{"image_size": 48, "method": "byol", "fused_qkv": false, "bias": "all", "qk_norm": true, "moe": "expert_choice", "experts_per_token": 2, "pooling": "class_token", "optimizer": "soap", "learning_rate": 0.0021, "eps": 1e-08, "adamw_lr_other_params": 0.001, "max_steps": 5800, "epochs": 3.6}
Rows from block 3, named by matrix and row number. Rows with one number belong to one attention dimension. Each number is 128 + 32 x the weight over the matrix's rms, rounded and kept within 0 to 255. All counts start at 0.
# v: attention value (model.blocks.3.attn.v.weight, 192x192), inputs 128-191
# proj: attention output (model.blocks.3.attn.proj.weight, 192x192, transposed), outputs 128-191
v.57 [170 140 134  81 121 118 115 195 103 118 115  94 144 154 112  64  63  88 189 180 134 152 123 114 131  99 137 125 107 119 148  84 121 125  94 125 134 110 105 186  85 107 136 142 152 109 135 162 152 145 118 200 149  87 111  99  69 130 141 129  95 130 105 113]
proj.57 [124 134 118 176 121 121 163  84 123 139 115  95 135 142 113 135 193 110  94 139 100  98 147 171 181 145 153 142 144 167 147  98 113 132  99 107 142 105 135  97 137 166 100 137 107 198 124  96 109 102 137  35  45 155 140 135 160 133 106 135 136 164 106 129]
v.58 [149  94  99 135 105 144  98  94 177 121 150  80 167 164 167 121  82 112 120 140  96 162 160  54 118 112 120 120 129 128 128 118 132 129  60 133 100 142 103 141 138 124 154  87  73 105 166 143 161  76 156 111 133 112 206 146 106 101 112 119 183 115 112 108]
proj.58 [133  89 145 128 167 111 177 125  97 130  88 154 168 144 132  98 168 169  70  64 107  59 104 124 111 177 173 106 144 112 156 130  89 166 184 173 150 147 165 140 129 203  92 129 181 148 127  89 100 128  50 172 150 186 117 128 124 104 179 160 123 139 149 106]
v.59 [201 145 153 223  91 128 170 156 118 172 134  98 127 107 137 177  53 108 141 147 141  68 137 170 149 100 165 140 178 146 169 156 203 111 167  73 146 181 114 175 183 125 154 129 109  85 120 164  12 127  89  57  92 149 197 145 142 148  76 121 162 127 158 121]
proj.59 [102 140 110 101 100 224 116 201 139 101 141 212 153 108 101 101 133 164  84 151 110 150 161  93  71  32 158 168 150 197 145 167  70 107 149 116  40 134 164 136  75 124 149 116 214 186 138 103 183 118 161 106 179 129 152  86  69  77 121 133  85 139 145 115]
v.60 [163 124 100  58  66  80  46  94 182 153 162 187 150 106 162 128 149 137 109  98 150 193 160  76 106 116 145 171 109 179 148 117 106 113  93 130 130 169 144  93 123 173 145  72 217 133 147 140 186 110 101 104 178  99  81 117 108  98 119 151 107  64  78 141]
proj.60 [102 163 134 170 134 210 170  71 126 112 151 105 102  97  62 151 200  89 154 160 118  94 127 167 120 246 113 113 156  97 152 153 165 204 134 104 107 166 149  78 111 106  83 153 142 128  73  91 135 184 124 176 148 186 166 205  98 177 127 119 145 170 161 127]
v.61 [129  65  92 156 114 101 104  69 115  54 140 108 150 140 127 101 141  85 171 145 156 106 135 168 112 191  46 128 150 118  97 152 109 135  60 110 131 151  70 137 128 111  72 100 186 140 132 155 112  89 190 119 116 188 138 185  70 108  69 144 101 121 119 122]
proj.61 [146 143 204  97 159 109 137 164 190 137 166 161 131  99 129 161 141 138 110 172 126 122 152 121 136 138 142 167 147 103 132  74 132  37 183 141 108 113 111 119 140  89 143 124 127 104 118 134 111  87 119  77 129 123 145 100 136 164 132 121 118 137 107 153]
v.62 [100 108 112 101 154 137 117 106 150 123 143 158  89 145 134  79 137 100 103 117 145 165 111 172 144 141 140  88 137 134 115 104 135  97  79 133 129  81 133 155  98 144 141 101 116 134 141 178 143 121 110 127 142 127 125  91 123  92 123 100 140 152 109 100]
proj.62 [159 145 124 148 120 114 117 139 108 148  66  56 162 114 153 157 171 125 152  84  92 116 119  79 153 130 119 152  93 137 150 107 114 127 146 147 107 150 122 133 131 134 101 131 124 151 108  67 141 130 135 133  69 112  82 153 149  77 135 105 158 121 114 164]
v.63 [140 132 117 114 106 174  91 142 121 120  93 133 140 128  53 141  97 239 125  97  71 158 172 106 181 135 161  86 173 128  83 134 168  59 148  93 140 151  79 149 109 120 117 171 110 161 140 141  90 105  31 101 126 164 132 113 101 104 133 123  89 201  81  86]
proj.63 [140 138 123 140 126  98 151 139 149 113 129 126  87  83 168 146 146  97 178 131 184 112  95 113 123 136 157 160  54 126 170 115 153  97  87 222 122  90 163 125 129 184 138  88 149 166 115 137 127 107 189 115 166  98 121 153 145 106 134 131 176 115 158 165]
v.64 [109 152 103  74 132 128 116 125 114 163 132  91 163 116 152  99 131 177 160 185 178 124 115 131 166  99  84 123  91  88 136 165 126 101 116 122 117 177 130 102  98 174 130 100 127 149 143 183 157 165 116 129 101 149 203 126 136 131 179 156 125 143 146 135]
proj.64 [138 120 142 151  88 161 116  93 134 144 170 155 140 126  84 150 118 110 160  90  78 111 168 107 170 171 130 113 131 176 121 182 166 143 190 118 135 144 102 153 111 115 184 131 176 133 124  85 102 145 161 126 147  80  59 132 119 107  96 108 128 117 118 105]
v.65 [132  92 130 133 134 151  87 151 109 109  96 168 122 134 118 124 155 112 125 121  80 222 139 137 160 173 130 154  98 130 105 123 107 142 125 105 179 174 145  72 150 129 170  85 136 111 107  89 104 111 121  98 151 171 181 181 150 126 111 134 137 117 101 136]
proj.65 [136 182 142  90 119 111 147 124 110 141 131 108 131 145 136 116  86 137 154 127 176 133 131 151  75 114 141  34 188 143 139 117 131 114 109 118  79 104  59 126 132 121  86 187 114  92 155 131 175 105 132 138 106  85 135  45 119 124 112  72 125 133 130 160]
v.66 [160 126 113 136 135 134 115 138 197  59 143 172 127 127  92 116 135 155 110 133 110 124  94 131 149 107  75  84 137 140 163  84 106 124 132  95 157 176 121  91 159 146 174 117 102 148 154  93  77 136 112 131 117 147 138 111 154  76 140 101 143 137 144 132]
proj.66 [123 132 179 145 135 129 145 135 132 142  95 110 129 145 188 158 159 107 158  92 129 127 189  75 178 159 151 164 128 104 145 133 144  90  91 129  94  93  87 164  99 187  92 146 140 106 196 160 151 141  58 153 146 131 152 136 119 157 100 116 119 176 130 165]
v.67 [114 113 139 184  82 108 129 184 116 123 112 103 102 133 137 149 133 131 148 202 103 139 187 153 132  95  96 135 148 184 129  89 132 119 123 104 115 105 109  95 125 133 125 118 125 153  97 104 158 149  90  86 206 106 141  90 162 121 162 110 153 163 166 145]
proj.67 [136 128  54 144 166 122 143 139 144 126 145  98 170 139 131 190  89 114 136  90 155  84 130  79 133 158 151 127 107 124 118 168 107  81 164 167 156 119 116 169 194 156 149 147 121  99 135 132 133  92 145 134  89 151  76  99  95 128 153  71  98 114  88 136]
v.68 [135  59 122 144 129 137 110 137 162 137 165 139 151 186 139 153  76 125 142 128 139 163 118 139 157  46 187 160 142  93 186 113 151 163 119 123 163 142 158 113 158 142 153  97 145 182  55  69  89  91 125 182 175 120 183 202 122  56 144 129 181 100 118  77]
proj.68 [ 71 176 184 146 152 104 147 131  76 142  82 130  98 103  70  97 107 152 125 136 127 118 111 145  98 180 115  93  31 130  81 103 123 117  79 157 125 154 173 117 139 129 131 114  92  65 132 146 112 156 133 157 124  94 100 107 104 101  86 119 135 127  89 181]
v.69 [116 153 105 137  84 172 133  96 149 129 156 124 179 119 159 135 165 158 122 158 141 130 155  96 117  99 135  85 167 164 169 170 148 185 191 144 115  57  87 153  90 197 134 117 100 166 175 166 139 121 194  86 153 150 132 102 168 115 201 102 175 132 100 126]
proj.69 [136  72 188 165 148 104  83  83  95 196 125 124  76 181 120 150 169 123 149 168 124 154  44 170 106 130 155 154 120  81 122 137 134  91 116 121  83 163 181 115 121 101 128 123 114 109  93 109  80 124 107 170 150 123 118 163 101 160  63 134  92 136 154 165]
v.70 [147 113 183  92 169 111 111 119 146 166 136 142 180 148 119 138  77 164 136 129 142 139 127 126 108 139 145 175 120 141 129 136 124 156 104 164 100 102 156 191 105  74 180  84 173 130 154 110 145  57 130 119 129  92 169 139 149 213 127 147 168 148 177  92]
proj.70 [ 71 176 121 194 177  71 122 121  80 133 102 152  57 161  86 136  93 160 127 148 116 118 125 124 108 125 145  85  85 138 120 127 196 177 162 158 131 161 113 105 172  93 117 112 130 141 122 162  79 197 123 136  78 174 107 111 139 146 153 116 137  74 121  83]
v.71 [110 109 130 156 175 107 158 113 166 100 148 100 130 150 176 149 184 142 144 205 121  56 131  91 178  77  61 156 155 148 147 101 127  78  99 125  98 144 108 155 144 105 108 182 116 151 144 191 134 140 141  77  78 115 122 154 105 172 137 143 153 176 128 160]
proj.71 [179 121  99 145 126 148 130 171 121 162 127  90 161  44 107  98 125 145  93 156 147 114 155 146 121 125 144 103 123 129  72 101  87 174 158 117 128 108 201 209  77 124  83 114 113  98 128 131 120 160 125 162 157 143 140  89 137 121 114 141 118  88 189 112]
v.72 [149 205 123 144 124 183 135 164 114  86 116 150  98 103 104 144 105 137 136 116  88 122 105 148 175  93  86 161  86 107 167 105 106 131 109 140 151 127 105 108 120  94  48 100 118 114 102 157 128 136  88 201  97 192  86 142 114  74 171 171 116 215  86 139]
proj.72 [161  89 101  81 129 109 121 106 169 129 120 161 185 137 153  91 114 125 101 129 127 160 166 158 185 145 145 134 175 105  95 119 164  80  89  85 150 107 176 116 149 163 130 140  91 182 108 140 107 130 146  62 141 142  90  51  55 148  64  90 122  93 160 179]
v.73 [199 143 166 106 134 159  83 124  66  83 110 155  59 134 143 139  98 100 167  76 184 153 144 144 128 157 151 106  84  76 117 166 133 115 137  78 143 141 113  97 142 149 119 166 115 141 145 216  64 109 123 146 125 160 120 129  94  48 117 112  93 146 148 134]
proj.73 [ 91 126 162 116 124 196 110 154 178 137 116 110 196 137 108 135 163  82 144 156 126 176 119 151  85 105 166 133 170 151 109 135 120 110 131  98  66 150 130 146 138 113  96 103 119 138 146 100 104 193 159 160 160 121 175  90 151 180 128  73 170 101  97 138]
v.74 [110 185 118 210 130 168 115 136 189  94 153 133  44 127 133  86 156 120  74  86 124  92 113 130 114 146 137 109  96 122  84  59 122 188 142 115 112 158  74 103 170  85 131 189 133 141 161 153 178 185  63 175  68 201 143 112 148 148 154 124 114 178 115 101]
proj.74 [137  94  86  59  62 128 150 130  80 119 139 138 205  59 141 135 142  98 159 179 106 160 134 212 132 116 156 170 185 112 188 116 164  17  91 136 110 118 163 189  75 154 114 114 150 139 143 100  94 126 143 120 207 151 105  80 107 131 150 163 128  86 131 157]
v.75 [122 145 101 190 172 119 133 194 147 139 110 154 119 147 121  99 100 115 117 129 132  80 171 173 128 103 189 142 121 148 119  70 125  96  87 138 146  82 138 137 116 111 149 101 134  66  64  89 161  95  78 111 181 131  70  88  95 135 180 119 117  89 174 143]
proj.75 [138 135  95  98 101  71 137 103 171 111 120 121 146 161 111 198 152 157 162 115 105 120 125  87  93 174 100 131 132  84  95 111  91  95 103 156  81 167  88 126 129 202 141 152  49 209 172 131 120  73 108  79 116 135 166 110 160 147 194 123 174 129  96 162]
v.76 [138  42 158 136 127 110  70 150 154 151 163 138 127 129 177 126 105 106 148 173 123 175 119 146  95 130 116 117  98 121 186 139 113 124 116 125 127 120 121 157 140 190 162 128 127 128 130 123 100  82  96 154 182 139  94 103 132 146 169 129 153 141 147 126]
proj.76 [104 170  78 116 142 115 129  88 126  95  82  69 156 164 126 178 110 155 162 105 141  87 146 130 142 126 136 104 106 129  74 102 164 110 153 154 129 122 122  77 162  53 127 148 127  99 110 114 131 153 148 111 106 138 148 137  77  96 158 135 108 159 106 124]
v.77 [ 94  73 146 152 133 170 122 124 142 133 204 139  90 170 131 139 117  80 164  70 148 114 109 123 148  97 168 159 139 107 160  72 106  90 124  84 110 119 104 141 188 143  78  99  96  92 158 118 106 172 133 147 109 195 134 158 149  84 129 133 108 223 104 101]
proj.77 [147 117 144  84 107 101 133 127 131  91  79 162 128 144 173  53 105 118  98 173 148 147 155 118 109 186 107 119 119 132  85  79 121 155 119 128 132 170 147 164 124 146 131 238 138 153 136 174 167 117 143 136 171 122 168 120  95  97  69 193 112  47 111 139]
v.78 [156 132  67 165 136 141 109 129 142 101 178 176 152 147 144 108 126 152  92 158 151 154 147 156 128 109  46 169 159 181 127 155 145  69 137 129 129 137  86 183 147  73 129 171 144 140 109 157  68 128 156 167 112 117  98 194 115 123 122 202  71 150 119 224]
proj.78 [177 121 180 119 157 137 171 153  80 121  71 127 127  63  80 149  89 129 148 106 154 152 121 144 196 118 159 127 105 144 157  80 105 150  93  70 128 127 143 125 143 164 147 176 118 127 117 127 166 137 144  72 116 125 201  62 114 130 101  80 175 124 146 107]
v.79 [131 131 198 115  73 110 141 152 126 126 118 177 127 151  98 130 138 127 123 148  76 128 150 126 140 120 125 137 135  99 128 161 221 190 135 144 157 101  98 161 114 123 105 118 103  90  90 126 122 143 109  99 119 138 134  81 157 104 111 175 116 172 124 211]
proj.79 [122 136 102 157 123 133 135 137 105 109 136  91 137 141 125 164 112 115 123 116 116 170 162 154  94 115 169  84 139 152  97 120  39 109 108 130 115 181 118  77 153 116 156  88 105 147 104 143 160  99 133 169 110 103 124 148 134 145 170  41  86  81 168 141]
v.80 [138 145  85 161 194  61  62 164  72 100 151 111 153 122 119 124 106 114 140  89 125  82 125 136 171 156 153 118 167 102 110  42 146  75  78 132 123 113 157 110 141 118  43 176 119 105 134 174 179 121 179 127 137 122 113 177 133 107 171 163 126 143 101  89]
proj.80 [120 131 148 117  94 106 167 145  87  74 100 148 118 159  97 138  99 139 134 158  91 118 123 134 122  71 162 177 113 130  90 168 133 103  85 124 166 117  85 201 116 159 138 117 175 202 105 124 136  86 113 149 100 105 180  87 112 126 173 139 152 101 128 152]
v.81 [114 124 104 135 102 137  89 119 133 128 124 106 132 124 158 155 118  95 128 185 150 171  88 129 122  69 154  78 113 132 211 172 100 169 122 139  57 137 100 147 142 179 159 101 137  92 159  55  57 137 136  75 155  81 159 147  69 163  65 155 156 164 141 140]
proj.81 [140 171 153 159 162 107 127 169 114 175 129 142  88  98 112 144 141 159  77 113 216 106 133  83 126 145 103 119  93 106  37  93 169 192 149 143 133 127 126  93 106 127  87 139 130 162 116 123 192 131 154 153 135 172  86 117 179  87  75 108 131  92 116 132]