From a checkpoint of a small self-supervised image encoder: moe expert_choice, layers 12.
Rows from block 5, named by matrix and row number. Rows with one number belong to one attention dimension. Each number is 128 + 24 x the weight over its row's rms, rounded and kept within 0 to 255. All counts start at 0. Numbers have three digits each. After the name is the row's rms in percent of the matrix's.
# q: attention query (model.blocks.5.attn.q.weight, 192x192), inputs 0-95
# k: attention key (model.blocks.5.attn.k.weight, 192x192), inputs 0-95
q.0 108:120166123104120093162110118159126146115121131136117100117097121127161158095091126122132082132086113153143141116173114134154134112191080142163165134167102127142134114102127152118135157160139164133131195094117129122134147089111141103102115104174119141109124168129084076129160127155125103118
k.0 096:167101125095148137125114129087131159099153121157121131176110120127150116102168093123097179128085116135109099135142140073125146078118136106165137095089095152143188097123139145183113137130148144123141160126151132096153151143121129099105134178092126080135161123141144156171092103107108100137
q.1 095:085134145104098154084127090144133124132126133117133059178095105156167119126118156159098117110140124117182130158151109126142119159144122133176119161103150140103135117130109112101121129147167107141112111117155154142153120107157155127078124095100125131120053111154106139140136098104132128118
k.1 102:106146117104174156116150150113105121112133153125138125147144141147114107087090116099134110175137100129133111129104103152120087115168117112116116115153151110109135134097109146142104147128150118167175138104096092148137065088147119115109125146143163125124128144135127140129153124072138110131
q.2 104:085154185148126168108098109123096137141131101146120188109154116101118100088108142129143112097121124157115109151112185120118168098154095111157139095173087106117141159144146119121164092143124180165150125147133105115097140142126107115128072157092165077132139136165095126140122120125119147144
k.2 098:148187120130094101161120133076124161118112140124077109104147100114110080142130119143171114145137129098112086128127101123113139122094145164142166154108117132135120130106112153133134135096131134146110105109140132131110163082129140120114168107091154134096148148111162167109138152083133116080
q.3 094:137103110130108128125145102117142130141132156065092107114116123105114165087128117157097118141132125125107119177092133136108123087113102119161172133057124129127123146122148146133140083076168121100121105097114132144152133166129105119123151129127118121095161151102137173163165126124129148122
k.3 103:158071141112091153128134117133156137157124116117133110127122119144148147124072142157135111148150127090125140143118136115121102131084136168149097132121124108118098135124103094142129137122100200125097156117141149157149139123139174141136147129123130187117124087130126126149157129153145132179
q.4 089:072144093151121136090095101127141126121105139119096128135153150123150126179156182149111096124131070118100140122132105096129123141115147073085138176116118117118127113135131097100100128114102112135166161099137130131151147116079135113150100150141129105117112128176126114164117129095095130165
k.4 096:122158145134129148122159145153173141097144094135104077140189129147139101143122117124163155107102171139095095091131155109133149124117157152113134137117114132091157130076133164099133134109105130118125131146149098090143130110122075146181119120136159110122100109160166173088119098159126118103
q.5 106:126138107138123132144110137124113149124086139140139116149161156139099141118111087123113125114114083087101150141125136156171128126126116161143100064132146159132107162129131156162111127168071136114115128146141094127154089162084147130153098120173145159144168102101156167127114112102171133129
k.5 096:104088103145114140156114096145181171119106180114122112098141138130164129111126137119110152185131146131152173091126118132144110106136114133164136119127082107125156134113068132132120158159133129110125152155111160107080119182067108153094093115134097145110122130127137094140146152136120130133
q.6 108:059165121123093092123110144147119159100113090145116099139119111094117140135092163143135090062166146089133091130137133131133189128130119117172123117133114086110146108136125115122114149116114088124102170140127125148130101116133109118137123118118132132120119154151133167124109104134101133151
k.6 108:074118136135129148182111099123146156132123142132136127179104116102097124149148110087125136123113140128120126164103088154069138118101150137123149104128128088130123123149087132086083169119133151138093132114092128100109142136105166152108131122142146152132167128139122139171125100173107139102
q.7 100:099110127147140124143164150112099142148114141135143137116157136119145127186148158094103157138108091125195123134129147116078090145183151157118083128124114117126125142150145144152125151103147092088125081117135117121155113150147157129143149132131136110114163117143131126086099125083125140129
k.7 098:152108163127130133135115128132142146111162117159127095121144138135093101128141072132158137141081110100088172112143140157144167105135106149122114135166139118108129175132114162130154147105156119129113116131155133114145095118096112109174113094106122156108074123095143128105152115121165107120
q.8 100:132069130188194110076141160135161131138166122134134116122126139159128077120149074136136135142137138158106143119139163126122136144140177119156138137126155119155121113091099143127159070121115119140137129109107117079104119149144134131108116128095195129091105121096112153143072151123123123146
k.8 099:158123110124094142114144139144137100127138174121116156129132110097132128121152129148113148112136099152121109146170112157146138144145112088115118126121156130096126134125155120082116138107122122110122108144149123115148125101146132133180117101150154175150129086132101131147124135156185130117
q.9 095:121131115086155129163107161126116068093112129137161123148145152123110113173128121146126144091163091151132152155158128171157130113164128092146097127112121157157109114128118154115110089148123137124161146078140148128076085136082166180130095174134153145126173120122152118127163116134113127126
k.9 101:095103148124113114147121131165121110147136124149127140130120137139144165141158075156113146123128155139141162099104139090109150127155120162081122153099169111177129145149143173103127153105156121119134155174154147169166178150107126143066108126142136106134101154121112147130100132127140119141
q.10 097:127108103118149157124134162124108131126110096120154170120117131144125109133130078139079105142151131170112203156137126103116136112097190126157112149119121140134108133118147127124102147150163135116113128162136166125132105128148154123131116088128086140049146131161136149124128129116175135132
k.10 101:133143089152157179086145146145111154147129113149144134142133117139129123165136124149136141137131149109174114109126159086104089139142136124115117123158116134138108154111116145137135117162112099116130154130167147111111143136130109104131108125147114183137064085122094092183095112077146091130
q.11 093:058149109129100139130101093096119124135083066122134084141115112148086125105132118148112139113162144097129146138105152128141153196092150125120098160146110104137134155061164130112147162145102148124106136161107131092179154125141106148138122135130122139134109122138090122127126126128106138123
k.11 093:092076129133106110106130113146119062134118139122115157148133155117118101117128150103144127119113154134136071154108147082118150142162119110151135128145148099115140133148122117123113116122120084087166079139163125096155111116109089128134091109130086128140115100122153153115125104141114129134
q.12 101:145140142105154125089118138120111132155149142128184108151123155129096156152152156116122191140140112118174161158143135145102126136125118098076143124159130150134150142111141111107144086119114081110148145150112144110138166165133157122172067130136119122138087111127143100111156130151113142144
k.12 104:113130163164102128153163141142126127155181099116118151147111105152092144152119161109152096136146111164139118130134161123152102125127116142144126121119141109090110118082093112161110085110109117146139103144155120133123137107119141147103157127112141106071105169173098171071125170125159132108
q.13 094:108117065109135143156122157107143131133153080080117151167157141123126074107155120129139125143149191123124110146105140126157149159103156154127110167164122122137099091141128128116135134156163137103142157129126095137127132155134172113131176163107104109136131148151153087146163116127108108124
k.13 089:136134140159083114122104156152131123152142158114177123182145123144130129130103126124164141115104114096089108127109112157105119146152135106118119127168133129185153167118158139172093170167147157130136138121151155141105100112203112133110147094160140112132133148103095145141147165120135134142
q.14 094:101090129116074127174147119116105161122120110115140103120137131159122109114162116119141091120103106130137142124139143073163111122138127135157127149106138131110134131123116124116148175071090139143113149186123147096121105103138160115139146095132137090095148116085136158069123164122158127115
k.14 099:128141125145138105119133115106102122099125178107148146126154116114098090122183105107168165122132104164154158173116130094094105115136120106128168164111111108146145134124141124097117094145145094133116115106113098138205114134120116117098150091121103110115145088080145096114156117126109162127
q.15 107:078132135121092097076148109137080169111158155132134149100137103124150143153104134137103124109103128096153143082109090083138097116167105121123124143158130081161164137170117128124147145146165132140082119138110135043110168113143115135109168114161147144121101179124145097106135119125091133111
k.15 098:159117166107181117193107105127117110131181147137113123110122126086144118150137089153138152131112124120073171179148120116119137143134110100147124105102150127146133136149106110119114142126101159146144061128102127090141104135125133124172120132117137112120128096162128118118167132158136130076
q.16 101:132095141171104137115097144157110107137090118133121143105140113147177149095134129107156077145116113113111096115135108147164117157122101140109142128085162161151109095114112120119121137101115156098117113115114110149150192160168095099097163137157111077129133136124161135145129140170140093160
k.16 098:145112093148128132127150097088104138127106126119136120142133103121120108139096163107156136144151159137165109116113159161118107140126152131078117110128133111126127109193158154132113115165114106093134139109176130135104122103128111149168124113160163099127097111153125083098119124087166168136
q.17 100:161133115123143109158157069144171103141072143140147072121098155129074146132101156158111174124161111129159097162109133115143102139131175108148158112132138115115131128113153140133119141120111147133142111122122136101098141128157142069113135120155104145183104106140134122110155153144112143120
k.17 100:129082142129124157110130094155152092100139111111111170132119128109119084123133189108092142095142078159121111143146159120121162102140134121155103091104157125118140108142197121138154132120105111136119142123162136074154109122123112108112160141111112120172112131152163132142127100141139130140
q.18 099:101072126109172125130145177136162157121097155096140179121160163121103104130132128072115087145141102106151148111113105103106075121103162104132121117097137142107144144146137152119101128123094127162129091141142120151137159106113158145119121117105087153144165136169127148132138114156159105159
k.18 107:151124155137159142145157130153139140152081116144110131150117080126158129127176182071151127092096107120121139140103144151133130153129135151096115154131150105165159123091093100116133104118142119102128127114099110145127110149177082129162095105157123083134086140105161161122102160111161153102
q.19 112:119141187127107163155130120132121153133181136130134146067104139140149180121104148153122156104136097136173136149132159132115090133135085105121132102151163117162153096109133176128141090127132134168117121142134132188086094166133157143120113145135132136157155142085080118157131129171137102100
k.19 112:129155120077104156140151140124115130150115088141087115152152154127140100114112108129169126116097100170144121120136150086181112167105117159088126178110131147137139133137078149147099107081122111082139120081138158136146149120117118104152175097131113108113172123117184157145137201102119194131
q.20 093:072147105123119176094101139133155109173134126128168129116104151124150138118125186110137124113094131135112146099154147097138131119114151146145155151106126178106130116104129093117128160119112129167107127117085153114138119123150131137082135128071149134112105120115163119131158114093145148124
k.20 089:094167114127113153133134137107124134084116131130101174133110147119102142061100146139134116133169133126127148168141100144144165128143139129140130132108153156125129123143167151174122085111157121141108150143135161066129116125102143148119154117086151167144093178115130118146107128143129105143
q.21 106:115169126102128125105137113138120149099132151140172117151113109140142101133094152142113147111124106142186125135121145151130071117128080182123140106154147128151125122076160132122118135165176117095144163113137158126124137159116132146106103165113152112143113152130126130085144126151118174119
k.21 105:096159168089137119147121092101092145144066140140135123082122145164102160156115089121145095166088083148143116100180142096172137116096113131135147122153107132084137127157104143147133116123120195137106154164096110111150114147102155136102125135117114117131132186126113169079126159107121116141
q.22 106:176112124133099135149122162117156145129143133107157179108139126092116127123140100117128145139133119135117129148118183119120101130116125150126121160148139123124157110139098175142206130098144141155161148111139174144119157135145113135104156193092162098139137135167141150091162149110137137097
k.22 097:173170144077119104138178130146111139126103137155135167083111095125141154159137142131149054129147124143143162100104137094155117153123121097110118082126112136127107150150099121132082068139104125133125110112133157161098116137139087163128193111133077140119140145104132123130140136101121124174
q.23 103:134092141137148143103142075132077096133115115111143133098141138123123192094114158084160116095166157090149103145132078144161121113102088082174119122155130174139117097097117124144164140149127146140094119137145082115125099145142129125161094120111141129132128157094140139113168104147142111127
k.23 109:111069094128147146117129114101144095146167144126124164153109186143120179143135166160118125147137123150132105129129111154114105160112123140136142100153139112129106101170141147106114132150175141147129106136104118133128163153033156142120080150084137140095127119173148114092159118137125102113
q.24 102:145099144133147165138204176145093114167135160134129147164136150133115114160159158113137141143080125117140155143140170159168096078114149131109108143138154114098109128113111157119143101124121130108103126142145115137123128143111150122112130132112103133118158105145140170104060117145123151128
k.24 092:115153121146116169077115163148153117157136095109142176121113112116147145145115170161176150131101106149146186085076125140159136134153087141110124117116108128118107115144113126105092132128137120150091134159103138124128144137134099115093106092167087121154125136165141114071139139089128158122
q.25 102:102140096133130145137112163150129094138116129111114130151142127120118176153113148134119106163158169170133094163138110118139088109154105173166125145158111085120104135108122131107161101153162105110116164129130158107125142111144144168098141102094112162152154092148130159127124071082139141105
k.25 094:147136098150136136072115145087111113130130139161137114146098141094153131120142182133078119162126133130120145111137147103133141178115139154139150126162144141128152165131138127121138120106143130132107177174160166081114143121148151123109095110115148108101138156122130182132096125100150110155
q.26 094:146113133107153081113123099112113107155131144152172124125128111143134157139185163149163140151201125096121144099084113098123121164134157154101136118131133138112130152139126145090168144152143110108125129135129115115169132125173103141156153122203160106138143118159102144100166137150113121136
k.26 091:171101154148101108199126118174131136156147118120070162145107161123130076146173124173134110143109140141108135163180150067120120145112103127114107123117177094099106151139153086101140129118129132150126098116141081152126127136103112154117112108129126157170112106134069134119105146128131127134
q.27 102:089125138078142123101133097117181094119150171113087157140144155149124127154174134131099138136097113134110149146134117128135160144145132164126160138095113143148120135156144129107126113081162138131111113141136131146168099138099117140172146099080115110113073121125153151171124163108069127131
k.27 095:151099094129061130098137119135138142143128095091087126103117123136146141075111128147121122163081146173154144123113134129102097130130166107137117160111109133122129110067172106130105162072102171139129132127160091130113134069095136131145118125100110125149096100122092156169122109133109112116
q.28 101:147146142130106146111111184085168139128209174139116101112120144141085135116148096127110104139139122096131118111118169120138092113135120122121129131122136139112088110100127098138164134080113141154096115139093147093103146078083117147129164133152120078088094120152119136146147076100126134147
k.28 095:155159157072113113136122107141116115146114122141133133077130137126173148126151133152133132105123127128141149122090137093128138139126166112122150120079111183125109136120112109092094176131117123113135115137141110110102130078113109125133117140141117112109128130185144179093089158143116177144
q.29 093:101135157161115119107138153142153146157140101149099136111165137156122070135167120126135149119142155126119132144141133206161139177133106070101104131138113122101138131103122133103071122127101114119143166162098118172150179129120114124173140080167115137136108099122133140143125156154141131153
k.29 099:134096160103158125112103146155155121130126133085121104169145128134139085127134173140145080101133139140147152133097123115090149141114138137132137126128172126137146122107140139132162123182190123090132126115129156132116112103161129120144070125088155091100133152108114125104154162117120152132
q.30 106:158125113147127113156144102133132122171079143128112131134116103142125159148093132132126153160105106141116157133113138132128133119115125112116074078084157108125141150145121100149125107108159112095150101132157093165118138203134161112150123112130187128107119123103122160130173114177172174158
k.30 106:175111123165136124117121118105128156130099127114156130155182128117132140144113110114125152163101133165151158117160110123122090143131146174174090126134104124116118135133120120141158123151119165109115125126140129130129166103104160071130152194167123177137158095116098108131124151111114123170
q.31 095:141126099099094153130130179118147129086118119172143092126123166148102165176160137104084131110149135144102126151098075103182111142203122162123130105133097134143111167141093126107105164128145124156135129157117139103141147145083115157157108114128130139134082169128104090147190095137103124156
k.31 100:089155126110125147123120115114142136101125121122151111139134164146141127097128078124135151136111140147088114157152102102142124155107135138110157141133162103153113134100129154135113182119112138083126095094144169112144143182126147154091111159138146141094118144176128141165109106101080096127
q.32 092:140118159153158129089097157130122095121125129101143095143110127154116128137139141145071170145132158159108149112128111180123152151132133151118068128117161127130138133118119134133162183101123168132111125119164140185136106125160126137123138155138155137139181159154149160130149131138133132108
k.32 098:130093130097115140128156117134119123109097131112128153138109146139143160103143131135148162119175165152134116133117127108172142131089095145171137083160150105122091097141153105099115150111131147104135139142119107120148192155116119120137139128124179131147158125116195142126105094098119095159